{
  "arch": "convnext_v2",
  "model": "self-supervised image encoder",
  "dataset": "photos with spoken descriptions (Open Images, Localized Narratives)",
  "train_examples": 50862,
  "image_size": 32,
  "crop_scale_min": 0.3,
  "horizontal_flip": true,
  "color_jitter": 0.6,
  "method": "simclr",
  "isotropic": false,
  "norm": "layernorm",
  "activation": "relu",
  "mlp_ratio": 4,
  "dropout": 0.05,
  "inner_norm": false,
  "moe": "expert_choice",
  "num_experts": 16,
  "moe_every": 2,
  "expert_mlp_ratio": 0.25,
  "experts_per_token": 2,
  "shared_expert": false,
  "patch_size": [2, 2],
  "depths": [2, 5, 5],
  "widths": [80, 160, 320],
  "kernel_size": 7,
  "projector_hidden": 512,
  "projector_out": 256,
  "projector_hidden_layers": 1,
  "temperature": 0.3,
  "residual_init": "none",
  "optimizer": "soap",
  "beta2": 0.999,
  "lr": 0.0013,
  "beta1": 0.95,
  "shampoo_beta": 0.95,
  "eps": 1e-08,
  "precondition_frequency": 32,
  "max_precond_dim": 512,
  "one_sided": false,
  "adamw_lr_other_params": 0.0024,
  "ema_decay": 0.995,
  "steps": 14900,
  "batch_size": 512,
  "epochs": 150.0,
  "lr_schedule": "linear",
  "final_lr_fraction": 0.05,
  "warmup_steps": 740,
  "weight_decay": 0.2,
  "adamw_weight_decay_other_params": 0
}
Rows from block 5 of a small self-supervised image encoder, named by matrix and row number. Rows with one number within an expert belong to one neuron, the router's apart. Each number is 500 + 40 x the weight over its row's rms, rounded and kept within 0 to 999. All counts start at 0. Numbers have three digits each. After the name is the row's rms in percent of the matrix's.
Before each expert's rows are labels from the 100 images, of 14848, where the router gives the expert most weight on average: "top examples" is what is common among them. Only what is clearly more common there than usual is listed. The data: photos with spoken descriptions (Open Images, Localized Narratives).
# router: router (model.blocks.5.mlp.router.weight, 16x160, trained with AdamW), inputs 0-159
# up: expert up (model.blocks.5.mlp.up, 16x32x160), inputs 0-159
# down: expert down (model.blocks.5.mlp.down, 16x160x32, transposed), outputs 0-159

# expert 6
top examples: text has "plants"
router.6 076:587546517615513512492510482513490499489554495499478565496497459474437509594508456505576479520535496522512501526548492496502490486477375432525491529483468509517539503565523573519470457426508551489511515477521411485564416491553460489482458507446482514510503477523518497514503538413507402600439431488462510525489508416536470445462497504556528461496454537534501496556484462565492472487530579499488549505554454437516542514559490446508542513533499537471508475480569488497484471493470466
up.0 095:495518486525473482527487503507406501541478536503477443490449464510524484501505405424472474535609563517460511500518552435456480443536498468463440504478542464464535482504505511498478439557448519487552561477539543505444538483523540524539480556534545457463528550591558554514520521483533561513481552495453532466501470430472485405513438509444436455522537540455477482480473487546515454468493596534453445477538517507529539515499507484489543492516443566492489528418484509399454524508564488
down.0 099:472547462556504537452442488505426464521566506537581547558502532446528527485457480474510539432459501405510504421511518545527515544461539548472448467512458512520455529489536533495507446569553513442492527460460527432436424513480499477550492490471507470506455490522505478598503399512501544519505474433562492487487546512448481454536503476526534498489466465458547484495554502441497474508572592469461428473461488541552524553530481432535519442484489557558443496429512502501471512534484454
up.1 092:562545520476489472491500496465497499445557409482581412469533501540551491616494486487455510467484564389446421491492505507513543484415513506515484493521477510530445458504445508439522487465480455532478498482487424468464502511491464545510509585507463529496470491507433430498521509479531506554528537544494527444458507482497584504522519541555513534466440469523480470532577556508487518525436527487469598479482511487522443482474570542476490462506425521562535494543417500450491433511476468
down.1 097:476473553502538559454557495468600555481475514489541467530566452476477463487548537482559495485492543534508483458376555506547400475447456403518512507508510480458517517487527524454469489489419488523477562431500440514547360495520484527460470569559453514470506486514530524495519456462487561549462513493538468461482505494488472501558499445496478483483514463498418516488517550459485509514458497500499568488502481496512609440449539482521588491473552524529457519496541510502527454514474465
up.2 103:456506520482466517434447555517491505490474504450466490436536396469481511498491524453510508503500503541516598511486490540466509490569485492466513475533477497510536483512451524519452641504548485575501449573514440471446464553527525405531491437513410501489578436520477434555511487519506517495493560550516474507467522507419503425427508506493508500491606463478473492465586522461457459514528527508525486466500529518506523578504458463576428553523485451497500499494455520506538498504561517
down.2 104:519532518449521457512509531533521486492479466450456545464496520580535528455500530467472533547541481476446456489537482446571442530498460523508485533516473450491487377438566411463433553560465501482546470535498448528523544564497602445499536478472490488478477507528504558529559468497513516506424550472490500483551505527493488511510446492551504509445460630549467436448499527448499486510450484497416461469533490537517501404555525525453523537490480458411520507486545505488549525499512534
up.3 106:514494442586531493504537461514493422534565516496499457515437552452522439504511524412497552486401581510477593457480508459513425519464517535540445512487495488541459439487533522451467487502462456481510459585536504520494558471492413538516481518436505471483502449503552484419462564467510523525511531544505504453518505493475456462546467518423423523496543461513500480473494506557448507568513431498569463489485480467524472502554534534470467484471453598442447536553486522428476512483512495
down.3 098:542547516564526500570492435510534540466455511465552474470606524542469507473582501449441519504487555506508540407515578486477534444517467499516479463440510490504491529557498576500530543466529508524496566524526539520496500497471456457545524488487489523531543501436495436557534523452557476584581514533444483494467442471476560520460551521512523492510529498509514456440544434551484500540500472447523447467502468478407478526505582480480540546450454502541449512394434540480479509473478545

# expert 12
top examples: text has "water"
router.12 118:505490534433476477469478561504507546492494495542516544521473505524595495462500488488477457529476498417415449512536536568448456438531539555497495518554521497517545486515415465429499458490477528502517493497445559566506495462428493567553473550541504630505488532528496523468514480489441556537524485487509462545578547464565562512500385529500513466516467504423395555514491513525491537477464520467453521532564490477459472514452534483484576476506502485519499468502517535485486456467553575
up.0 103:440479448538533478494550444508541541484518464553500569457548533486506464529474583492406467492509482509526557448520560496459494517599529461479546505497513546493487568566502529530422509500489445476580534606478492451549620486487513500561578544508423467524452527449487510482500515528525507512500466483559548512521480476558450469517549517442502544464505547481510565563535456552482503541475466501477549512509501456548514521445480485558495506517569530476486506516499579474488432453446520
down.0 104:455485505459529480552461413452453505497512543480547511498496497479524548482516460505443538486479483493460567485514465486499537548533507489576560559493459498566537458550480537373501432507433485382505432478474487517502498498496522479530396517521483521442525508528453475481552523503430522501512487438525522530442480511395466472476503530451532479472518478513507580492539428514491562472458574568514491517490547485491469447564533530497496589541508489458571430469515546477546495472533515
up.1 094:481448485454490594522513483519435479531524484565465517516546454429484451476520525519547481419415550517425564487481539508425500524479499527434552521431466490452573498499546500514587449498523494512503527502525504547582442479431423491520542421516482483484516450499470496522467448545444471509470520468496446572561454475489506507510507473433537470498487455523572537535460508565508520479512537465493527599529468519517537457495513526505491443525511455486504469511486423526601493569501459
down.1 093:539571509492553451480467526540517482531468487508540489559474515493483534548485576450518498491536569505576495503528569478456510518416564575497478491514520463567437453479573595466610485534450480529515493493535567480544473576478521470548401492491514508524454502485483420519547527531451512484496468499508521467510444442484502519505489528527480533548544492464541427468502523557485556484534614516498457426437540486491485522501506517530479451566512470478544509465526425539501549480467453
up.2 104:468535504518509450423495548482489493508525564542459532487540449473529435502539518467492473621463511489477489425491508498554556512505544503468458531535458393584534492540505532485463457492506497520504482560537456527446477492568513553523527529549538489443540526493546497554477454410493488565542482496571495518489443518575520484548511501502468501471516498518433486475505514498529541483474507473491536508493450592481575491419447504447535470558473545517498385558600500510519531497506569
down.2 097:496530509475506456496519482503456515563531513460480482488538539494576476530498546547508523423582503412498447478395552503476518434494490482450563431538438573466533487474515436571500503502599476469438493529539445599415477459445479492452555519514494444426499501469493463423514471466513529547460482506513503515478456410538484468513511494463521439555504563508491444516502515421480501486547515486515544516534471501477477520546564489462524549554542470529533505505470500561550482497512434
up.3 097:486549539527518472471545496562563493465489447527541420509550494596446432463530392520415497475632472476475461449494498565485530463543474463537519462537518440474491541502523545495511481514526485543493495547545491607468453472534440536518534451518392513509444514528487515528485552533541493500463492523485489525477540516532507449476571441416478530498538489511491549615509466468534568437533473473518528488540528470495460478488513549500514487497498530520521552514499504502568446496482491
down.3 091:470521497421512535586466555461539531527541492461537510438575548530561514479451506541512515477492444415503492454560511616507442551474460528432556465460501505472547541586459512541479527536457510500498482613459504519486468512444449563493503497529487574518520555425499543484467473548546513532494523597517505455550501466533533470525509472466535488501519541466474439481525458423489474476494533469468459527500485544510503556477483535500536565535503443544466550464516479552503429546538511

# expert 13
top examples: text has "sky"; text has "bottom"
router.13 102:485462454490527477567481483500558517545540470502489460439561526497446480501546525476458505469498519464470401517496571516459499554479510485489525496462370500540456513488446552419411590585490441561506452509491478517471496499551471533563522528454550508499494487511523518565504505461519476427500491500504546403496512487542457455557468484500432508496512504526467503462520437486518575504582507538545462469502545447562535522466486475471592455469494541441423525526505501484487478504539435
up.0 100:428472518575481524452512555463503492546503490522498539491516456495500518545569527480488514438488520558557524442514474513476545472447531553453501451482452568443525548494412494506516477523491534499473482515455420525476522533480543490575481453419448512487533451558541518539515489450463546447510487500499463536477571519463556515502473442456529495560520430472540549484452578455464583471516400411513549479499541493459468501504499510522556460538491543539483500562504431547431465532581512
down.0 095:509494474420495539535545491487529467522424571501479471474496527537537524467534513431459573547466551480433547483502572520534539548530491476476417462516479466484518440460491517500507527501459454557518493509506442514543514433518540476461513429536514502538510483491497529491515550492474512533488473433553524503474501549550550511541479529467501496461516487480488454587615475403461441478488455430523472466536513443383449540537562485505496461446502582479449510450542550477422455489463472
up.1 097:503528492539470526473564495439473582522531468516580534523451417550472493527564541460430566570571444465513462473414520542495453553536486462542547425543495478455576488469493481521506528518440456511473453498486475426545486482535481526559526417458506486528502478586490486467591546504508423493485493486476498494544476461555477480527501556490449478428490495446508560496465517448510499533558484553535509466491423481541557454483504542481542447492542517538507501438505491465481495503505586
down.1 101:476552477506450549507523519451516555494559460490476478491492507500516473511441465498510534403436501505530475499400533528453524546499486509546465490531424454517555485565414514499563531526460520512538534470494563477460499466444494435393539447523500484468561457542440530515513441498467475488450540467523561521500600566405499520508499448510517477484510462495535473458468446517472476484468464417518502514526545520565591488518496548561493473479511441534467496489551534483425574460542514
up.2 099:483524429517480507524502524533524467496557536471486447555438502477537493503496531425554511537450517500499475484526466542504505541481636452481502482502647495538469481470543525553470491432443396457488445552503523506524513469475514441434540507467513419521477519533575504491515476561479497548511500526561530528465502470538535512526525512531531493519485535535570522467509507460478529470575466389516525415493578525474511441504464495571489519416528498471510527446515501532546470483521544
down.2 099:539513524464490542529525546575494488512514460516520481513522480454516544486579544483541478500474522509473471499530538525547486549400494610501524482496536525500386518479451543469478492504439555523475468459539470528507549527425479503439525534534495548500441489527482539550466456548485481527532475548460497463557459545526457436446576571514562491492475510523461504505575501514545496495462395462516522534537394511480537538479448527588490457518464507534517463544501581568555560483491480
up.3 108:448462458527498593568485545542513506496548544501491479503502510568557452492547522530465440457451484418443474477532462454479564543511442480457477574447453483485516461485408509505480499534522534509499517490495487483521561493465520455455518429510543430461463489504503550443551452499566441525545528486502477478499500506446419515561535490510465511515557500501561507470435500548489441524612450555493492485501464498497477431508423550484466478488520527516511560531532496450537494414567413
down.3 109:596474536591508508534554547428462507579449444530516541504470476486539520540480525497488475476493486572493488497555500513471522523461484590474575567464424478418518582500472474565522485563556467484521524480545490527580518504525455437495503478489522501533489496500543446477492554503493447441484429434547539460527515578437543531435433491535571544462542546460465465452439483480497465533459486519563431504471501456462430482467467498499454546534498526482496469473506478504543527526498488

# expert 4
top examples: text has "sky"; text has "trees"; text has "buildings"; text has "grass"
router.4 093:461472492452531531567433515447579461499467472537501502480451572489465510507567545504519494477479454492535452538472552471583489568485498559434493446462575445509506533408486490477504571612493389538555553489532478417472520516513499498541484514471520492425499518521562543528499488478505492496504525508480553412496553518583477439521545445514486550433503503535512531485488486502549504511589472549535421449491504507516471491481449546519529478508532532469496554506466469462507502567503453
up.0 098:467536536547509493527527464428545521549522475420498426541524535537484480522435544531488507480498447561430523496535536526488531552498447513454480508462585477513478521558519521402515546525544578510505492497493545494473432456480488581512509483525507478511512496549509439543541532587492413439512519522470500456481474502598496468533503480459504502555443518444458547497520486515540555483588522514442530540527418433590521561444414506488552528481469555453470498532478473479503522504471499
down.0 100:451488509443470455490480486535493470499545533548537503569509458465491557422510489538546499440507516472447539556508501559547488507507513509470554511483548584522510435502452560506469474518437485504515466504566460557542436435535463503483506493439510467459422509521505528490575515468514609473543494534506484511521481482492503483459406528518478507550510459494474464547450541481446528538492569408452497477551610535452473511518536473485512521503453498467497528546614536548400463455511495
up.1 107:486485510478455514531477500535467467532553476472529468510488513485453508517512495518551493434547583546508465534500569471496520433531498548518492555476507493519470466489502520602546560479451458464501493484518435510448517493482470465535494461538576482548534492484564550507492508563520401485504514545530492581490450557514434502570494503530437469453474454443566579512547514495503461550550473577453525542482467506471482400426572558530501538526524457462509512449449558501485519454500611
down.1 108:470494539516557517531474505507425427451565527483466383490539502527450512476473437450552472510511539429455515536503534494531473414520472548564479474449485512548514546501484503512522507454468545485451446503572515544467475586514501512483493542479544598498535542525463548440460483434524517516501564450456447508467462529486484527536467479517464474485540487508478385481560487469512435523450538537459482575458531486514546478491524479494525485494551598527508475594510517463453476430535489
up.2 094:564482432538495512503523536456475468517507474542532509502423501456454539507425549498495469534519507439503487495528523471475564503438561456471505515549500483496553451532541521457449467464567513555498475562455478536521546551500476536519521503506543522488441536527433468526487409439427473511402501502666496453473477501504429469491494429536489442467528536594482498469557456449521516504554513499569454591497557492496505472487503484539559479527464548460496511517528471482521485539527484
down.2 097:458504575513556484534465467560517493500488436550497457511487460490488517518467443475439445512466537521481509517532512463506468503574531501474469436555560457544469494439500489488531487353470495540486451503522525463425523488588511478474488561499468467536525504509506606536465429505447528531439561478476454495460478515478499567563452562473474510497526488478515405533503470519456502594471485571549505477489443449547518503482545552523525387515460480492547466528479487454483506550478490
up.3 098:509479493508440534507601443519491541497545554492518466550511441473507516520483546474503485600582454548491491443438502487524549528480467538512509487503486535538486570519536464450503437482492482476544500469466585434450498540548436559500506525437521518505503471527437586485542561509482558427586536522523478465487498499473518560573488458484516495478526558482509474482443388502508560489557445476517474397504486561493499489498517563493497449443518533553551520441512483527488518428502528
down.3 103:461511524536480489518492517537559552459493522410491544474494528572510513522530492391463420454536507485437499496496518448476526471450425442511463547498482444524512510464471537480493574489512455577459457557447462454461569455479423479496463546518480502400466475509511437520510519529444531491573518493510484552496562500537523559489492523487520516535554475553533491436461506531472614492500527484528551517473524520569509458461521544523454584512449438467481534497478433528498511516504593