python train.py --arch="convnext_v2" --model="self-supervised image encoder" --dataset="photos with spoken descriptions (Open Images, Localized Narratives)" --train_examples=50862 --image_size=32 --crop_scale_min=0.3 --horizontal_flip=true --color_jitter=0.6 --method="simclr" --isotropic=false --norm="layernorm" --activation="relu" --mlp_ratio=4 --dropout=0.05 --inner_norm=false --moe="expert_choice" --num_experts=16 --moe_every=2 --expert_mlp_ratio=0.25 --experts_per_token=2 --shared_expert=false --patch_size=[2, 2] --depths=[2, 5, 5] --widths=[80, 160, 320] --kernel_size=7 --projector_hidden=512 --projector_out=256 --projector_hidden_layers=1 --temperature=0.3 --residual_init="none" --optimizer="soap" --beta2=0.999 --lr=0.0013 --beta1=0.95 --shampoo_beta=0.95 --eps=1e-08 --precondition_frequency=32 --max_precond_dim=512 --one_sided=false --adamw_lr_other_params=0.0024 --ema_decay=0.995 --steps=14900 --batch_size=512 --epochs=150.0 --lr_schedule="linear" --final_lr_fraction=0.05 --warmup_steps=740 --weight_decay=0.2 --adamw_weight_decay_other_params=0
Rows from expert 10 of block 9, named by matrix and row number. Rows with one number belong to one neuron. Each number is 128 + 24 x the weight over its row's rms, rounded and kept within 0 to 255. All counts start at 0. Numbers have three digits each. After the name is the row's rms in percent of the matrix's.
# up: expert up (model.blocks.9.mlp.up, 16x80x320), inputs 160-319
# down: expert down (model.blocks.9.mlp.down, 16x320x80, transposed), outputs 160-319
up.12 096:068144118149126151114152133150144067162156151141122136121124154106146087104135109160145093129099127135080082108119130141161057079094156106149151122128105113124182092115146136171095129121152162132120128175126164123115143137158128152112127149126111113120149144164109101087159128134125125131132116157112154141120142129137124148170096135103158122114101133108128139111148101160126169140167109107115092125129085147134122173109104130143135136166126108167170096118119148122080130133100190
down.12 096:114132099090155115149102126097125105114126168142127113140132129109088132115100133111139125086149153122137100167124126139063162143147118151133137132149120113157098107175106188121107091074107093084103153145122134118116122088135148094147113112125116113113110112138056122146138112169130111149142180150097145131077144127087122157114131129142116127123109109121158132193140113163146151108134180102089108156143118101107101086105155104110133144173108155160144126121156140129119140133154099
up.13 098:129179133106144097151139130121099163128157150128142101150113137127136147114139107115113131121121124130132027092089143126131153093172114123114157090128109122104131111123122117151162101156152113143122098095125144154108091097132158176090098135168115122110152122092103117109121152093128123133160131150109110117068107120126078155135157146130092171155106131133171128177127106114138123100108139191114170132164121111137125130108172134121128074137144169155134104155116129140149081146126115
down.13 107:109118164131107106150137171092101098133142136148093143123147080100112126109124063176121126099107156111141124181136172090172118131133112135138154151133162119112158173107179136165148134148123120120132125141169137143117122081143146119107139123134134097128130126099144118136144099160109101111150087096106152131090121157157110141144108113135159127124114121162132067151107107153131117128120112166135108136141108148121073111148153130129170136137118154127132148129134148116161102163113122
up.14 101:124104134127121129109102107134155113156139116117139114130107140115119122132131147092140137108096122135089141177115115086111134149133127081090129117118138175145189158122109118122155137122125117119112121163167132142144128166121136107083151154174116093072092126144129101105148133139128112143117069154135170144106139159121150121153106138142122137110091120080110114117136131137104125122130136123130092120132132173129134158105142213127137148139124162162130164090184129178130138145096199
down.14 104:132160133119156113173100161124156132133109137097116146101121114172151106139128107100094135108112128090133147124101137115157131160116120140127105094094141137131104076126083147112129120119119116140117126080099122123132089072081113133103145125102114097145150121089106106153138113110126147146146152163126123100110137128121173113107169128131108103128135112084147153117131151103102138140127120139126112129136128136160123166176141142123152177122142111149137146101128137100095146157092121
up.15 100:133162096124143131149113174136131156159140104144126106132126150101111143122111147126088121099155124102141138156119084133112094086119109089134146078124129125121139105133123148124120130144131128105164162127109101158106129161084137061156140144138108146134073167107127084102130087124124132152158165109085158101139147106070115138085089122110117120134147116151133127143192109112119131109145097151101135127122098146082129153114135171103117139119156120125154155131104154151140127169143157
down.15 100:131129105103096166162151144146099135130151121142099148113109112079111113131124114135150112126183135096129122123138143067192152164120162170094134155118118135134090128160112109107110137112157146136159120153139143121163120141142157151096114150144135123114140143074134108152086079107098121100125089191130123126094149133147125141091111138160092107119128160105107101136103164102149126077107156132104122113133130142112141095141127103107133098151138149168146163164145122102125125173081203
up.16 102:153153135152082087117106109147111080148157107159150109110119105103148119111103137149107116178101106127120135133139168114115144126147159141105140108144113149116164123130093098111126116163117129095124104178115128107186133121130139133138165178098115127120136144138150115133140161113124129116131103135150097164149092088116159167122163136106097156074150141136082132171139078139104155119121127127165108090105087157104156127071154158109093124152126148177117137106132104168107106077118137
down.16 101:093121108112135148158133135093140101180121107147146120106147127147098157111093117115139103118106130107134132104115098130117098128082125137159120144132153123086139123130150111096113151147119124120134111087121139153133100105146123109149123105121079106102109104182159103073067102124115106126127151143146103146095133117113140119105126162090105106148102115130149129140108163131097155131154133146120100104090112098139143161116139138191138134138091148155144134133137119067118158136121115
up.17 099:107127116116110100160139123110108125146141128137105137164128119127157116122141119124125148170135147152141105122109139154095126113136093107102121121102107158174125128077119109118167153132117171127116150099129105119106113137149123121081133112095102104116070164117107103141172128141099138113132099196171105138157104098143083115130136093149110101139102111113109133127142145138152147101141078088142116150137136152142122138113121093120128103164124119100148133126122093113121160130131121
down.17 102:092137128131102147119146106103119133115134129132153153117121109111144105149140132087118109137119154132131152125109095096084179094149119089132152113107126130153139121151112134125139150097132109146146127118154113128111119215093109134157166118113156160121102106107120126125117090211158141123133091114134146117138124141142132105149103140106108118110131141100110148133102097140139159145137157168118105128118150130111130093145108129139064175127105153095146071130112157172089121129101130
up.18 102:119127143132135131173111163107122083126145108144114146166145095116110131124154152097131122106101111126115129102124148111160123077140129103177125102119114140120125108156123122182157098126156130110168097149106130161155132107092108177156132100111061128159102111148177104131140133096138158170124115148107121124125081149099123141116119123151132132138117126096177153117106142124115115107127136105158165135098111150101141108101176126156118108146092131090104175121139144117109131113142165
down.18 103:205108092164130115120142146065169154149118100122136134123121099097143135111173120135113151075181122124109108117135125106123121049101130133137173117142062117116129162152124107096105139131157124139169116140129129095164100140122095114138114135123106098144130129104119086114126124117099158142144155092150128128123125169139123095159171154119076163131094142125120113126176101161103133137144094143141124143127122152114108126167155123104127122146090074085143143103164184178132136157153109
up.19 098:136129124131111122113108127074136138154105114146097127127146128132182118165139117085163101103129104138111105097101129112130125065102094094118158111142150118111111138098163114122124167166086159142202083145128120122171099092112102137088120104130118150111160126142134101105107109140159159123142090105100163133127135127136092094085121147106086097120133118116170110133108143125154106116140197150101133085117151145107103154132116136132157155184122112117102155135126095113136136117110120
down.19 101:140084130090116088138149131175161084139115148149104124156147155151143142132164154181150152129124110127155119112130142115137106116138090125077124133115069126070117145146108156119089150123113160135172158148158137116106139139136167079149143128134169116129147148085136113136111105111114113128100156087119143108100134135120143119159137166153129097101138149106118119128134140141181129125152149149139134120142133130106121136133125146128143163120129102142158132134149082108138126138116202
up.20 102:136135118123081118133114137134127130103156156113136145125151150132177119132139133142162143122166099113121145091135115153094107173182117158122151155134130116157128174060121139124080111116121096142164103153129102114137160148174141148137103134087119178125189085135113152132155102132111154133139094186113144183156132137088131134141104131121130117106123103096062118140156134122127151142087113156148134165115136139088134067146128122131159158126126134139116120171142129159145121107108118
down.20 107:139095171118162157149130101163147131119174118125116164109153123116142095155116157131106136153139124128122161126100091142097115138119151129144154164150153134095109107136165138091165144166201101112138100076107112086139107126153139105117125143093136119129133127127092144165125138142138135139149162082145123140116120162154112122096117061125120154111102126125137130132120096151138132141129175084146135118144111104138110125111112142127139114126137126142149177119124127114083114100119163
up.21 099:178155132201130135108112113098143132137134130147090150147111146151117122084135132101154154130124125126205125113105106143119106102142160116142139133170174142146140121133075120108126146110139134136067122133172131164134142149169148133117133131097096056132082118113128131115135117156150097161109136105099134120124146127142149147126134117161147133157171157186161123122095127135104125114147085155105129111132119131118131134183126176109143120111106106154134160152104138141123160148131113
down.21 099:106126156158084145127140070134139120165159143179155127136169115115137131114110151124106120115072144126128185144163116162116118111144142137136062113104122108098130133118144137131090149146119121104136168120163113119143136102149155112086122133116115113143155143179114138115181135101158146080128120081138095104130164161132117131108115110123089148117126106143099093160137134135117118095137172116155111121123161152153137117134089132152175103161173121111168151146094104115152090166124119
up.22 100:139119121127134116085143130125152118155093113131103181092099162148037132138136091089153116135106132091144154120152141146145144106107130114134109101119125147094108112102111156116116102106169137103163162118127129099160134148130135112126100136124085128118127130115120115139142117111137159128157141143073141086107169123096134110086128139125111179152132140160137145124109115137168127126117123115084128151159161109121097146153123167122115113146114089075109184152095167134139148168107154
down.22 098:099144127141124107124123143083125098144119130140135128122149134101135136121147172106114143169116146096138141065149112139104091127155076153117135135138138133090124110134109117163099150100106107107093140104089134126142165150092132115167148144153096142137137140155102149107165128162123103156114120112086103146104188130114140119117103127114124111133162120158122151106119107144105169103138139141141132138137092119145107107093118127143094141179087142129053115154113107162146112138145095
up.23 100:115093186114106157121121116135143155132147112161103141133163146093105115189155140157124123105125143129130114142130126181111131093169173110133152108111153106151099169097132078132177129087202098110113128134145081118179144120133117108091129107105151148093110145155157133144085120118103150135112161122098123171095153171124131110097128119116128111095089157113134138079117160137141114095146143156119101126123127139094116104139103174082112143125086118174110124122140095146159132115118111
down.23 102:131170151133138116105122115131132115114132137142114112158116106099144103187148135091124111120112116135085085129130131145123065119131174127147130124128095059131102132099126096152108109122086149131087118120137150114133110124122125135130138096127141135103114135144104090105123107133149088076128118112107147134133102174097134095145156149106073173113166179142120106098143107153143124167141138139090131157088159126135121121100116126176150150148125096104086140132180120132157151180140103
up.24 104:148120129144155185144123175116134136113125134156169158107139151100118127115151097099172133088126140158125111071141124124136184157148135125153133142155136113146113125155112124181122163130144117117114116157163124103120105131114129108147167128125087134154119154134105161110099127110118078100157118195122117061164111155153136090158127111112133160184112115123134094153115141149110149115103123156097112138134150134172157122145120128125145108130114119120144106139136098124141128188161094
down.24 103:146143131151121139148116148146179114117128205145103182125132133092082130115104110152153114175197165116176079153152116109129115126141156180150124157126229127111135144150100148141105092169094104151123160130137129117148125094167117100096140097139094128134130134128105111136109145110135162110139143107145094121133094125151138104129162093132122124099085132108124150149142100125140153123093148144140117085087146134134159098157175143104114140153155102119140139069118116120138105122164146
up.25 097:111097118143119121097137104146127073154147131123139104166136136158122116110129110133124126085152120102123110136158157124184135113147123120171150153144088167140104142105129120108127135085122137141111108102094129137116126156148102129145129081131128107145088129147166104148144076158115092116101085117117105106090105136098123124094134141105134120142110189147136115103087112118120097135150091167130146127138112146138134156099100178166105101134125115131143132145161097175157185118112120
down.25 097:124128117121135130146134131146157169147112125112109100118088150166114123128122123127147152199149138132102124104125138121136109134114175111145137112136116162129109113126155125163172150097133161096105091141144119140113142147114110123090059134117131120179101113061166145149103125077130149163111119136163110133177139133173102092162134133137149107177129110098095136115117127139126137099175175118097129098109134098114148116141148137110163127128091115146110092175106129134133169119097103
up.26 101:154092168129180086160132118126160095123122142133146159133098127143150113183172137131144090110133106155119122168119161180115077104143135122128129106095097176118119131131125099133166093169146142151164129130134178139087117104085151104157142085133097120105172116132126124109126130125147123114119104145105115125095126151150160137108131174087069146116105150100113125152060146168100118126105123139111093143099131130112093111151078124164124141183165099128136154138139132137108154129158127
down.26 101:116088143179111115128152121128144135158107112140143123139054130140123141131103136120138172131104155164139089155114133135168122113114110102121120142122119134150131136063132107114121095125107105135125118113128144116134094148129153134138143124155097136101113102095117134138160107098111148111122114137131128166113134136127114169108186136128118120143152159122149131115085122141133146126170086144149085101071141136066116103167105104144137154139133125129118113160099202091114149131119105
up.27 094:140126109136158162094129151110139188129115154203152115091106110114072200093100099077143094108127145122108159152105167124099128138126141106159127111130059056117137123131125133106136118130162145102083103115114152145107143089128137122149121126149101168118136135131135140132150077065145126110113142135147136164117073136148148129152151136129132127111127146121110092126109109135119092169131114136165125124163093122156107166152156114109086125105114122129131149153120175185120118152138092
down.27 104:127143105092166121100129117129082115154134064088170124134145142131151150126164160104106063125173077148149100109112152115166142114146123104087148120154141143116126112173125118133131149151153101122102154111135073122129146162170152157138081161128123161148146099130118133188170110134121108139139145105160176096112107111160111175171098149096152131129138138121128144151142121134118100150110136142115181104104153100102125107074144115143110148131170129116099141124089102119141185127143107
up.28 103:169142098145156129135140138121161109128109137114136124123110142119119139069157115147143116103111106109162140137168120124105154049140104074121134125153138137135157138129148107102135139123116170134102097073060169096127160142111159136092122079135149104103091154143141131139076111145170125104130132127120166111118122168156166117182112128130124142126107161118128129111143108103130110124130141160117141138136139114141139119143129111132092131095144126146146142124107141100107130121151112
down.28 101:081149150120119120102121143166158124168111081108169113106166160113142137128134122154105128115121120131090113116115168126105118111136172152145135151108127112142068169142144144112149127109130100122102186130137158182104099121139118169125136118114163142115124132122143161131173128087130110152154150099109135155131120131117120151134125172112127080084153116103134116181145151113158078150135143137157168143137134108080160134181109096123093091100162136150137125155116127112167132123154058
up.29 096:131092155135151147112162124073131158166143084102113070097134130093119143072113113112148170156122109078133127130133086114131153153117152173124141133100083119138171082150119133134118119141126130126109107096125107174129110150143113116143087136142165152112147133133158128145143106126144111114135102135133146162136111115123117101179129163159120084111102131150103124157094137142168109157129129135109128112145116123132163139106148134159089129119152108152156155126108136129130153121091152
down.29 098:137128114094123144080063125134116138131123139140144140135146155162165122102122088074124146135124127105127115151115095130124111102114084139151145140112130145130125093130104155074133093160154117140146180119089086132089098114109127119132129134121134085133145145051119124152103132145131116163158181177162176194129133118106081131162105157168076141158134124136130105118125081143160119117124125150103129120154074160131143145122165123112144141142142109155172135168145117084154099092121145
up.30 113:140138159103142132135142119149157118162189095084107157150183092116152114135108128102106154138147127136121112132127156110145173157170111152112150150145121155129102134145097178131127151162117160117091091126120142103095123170095176149141095092149126133124130112143132130128149150082120086101136148123110140101115133116077106112154113100116095152120152123171141152158128138104107148138129126149127139119182078126128148124132126140100139141115126148122087125102158187120133137151141138
down.30 101:157144128131130147117089092138160085129126138143096141173127137114132159178157054125099140117073113124178146137146128094128100123131129097109138109135116146095142117085150133147110080140106130150144114135101100120148126159152148098108163113134099148096177074157161115113146128130137126158148170144116125146117125163111130133157066107118166092128115111132156171148113110128136130167130142086134134151148108105113153124126119088112134097094084155137095122197168145135154115110111143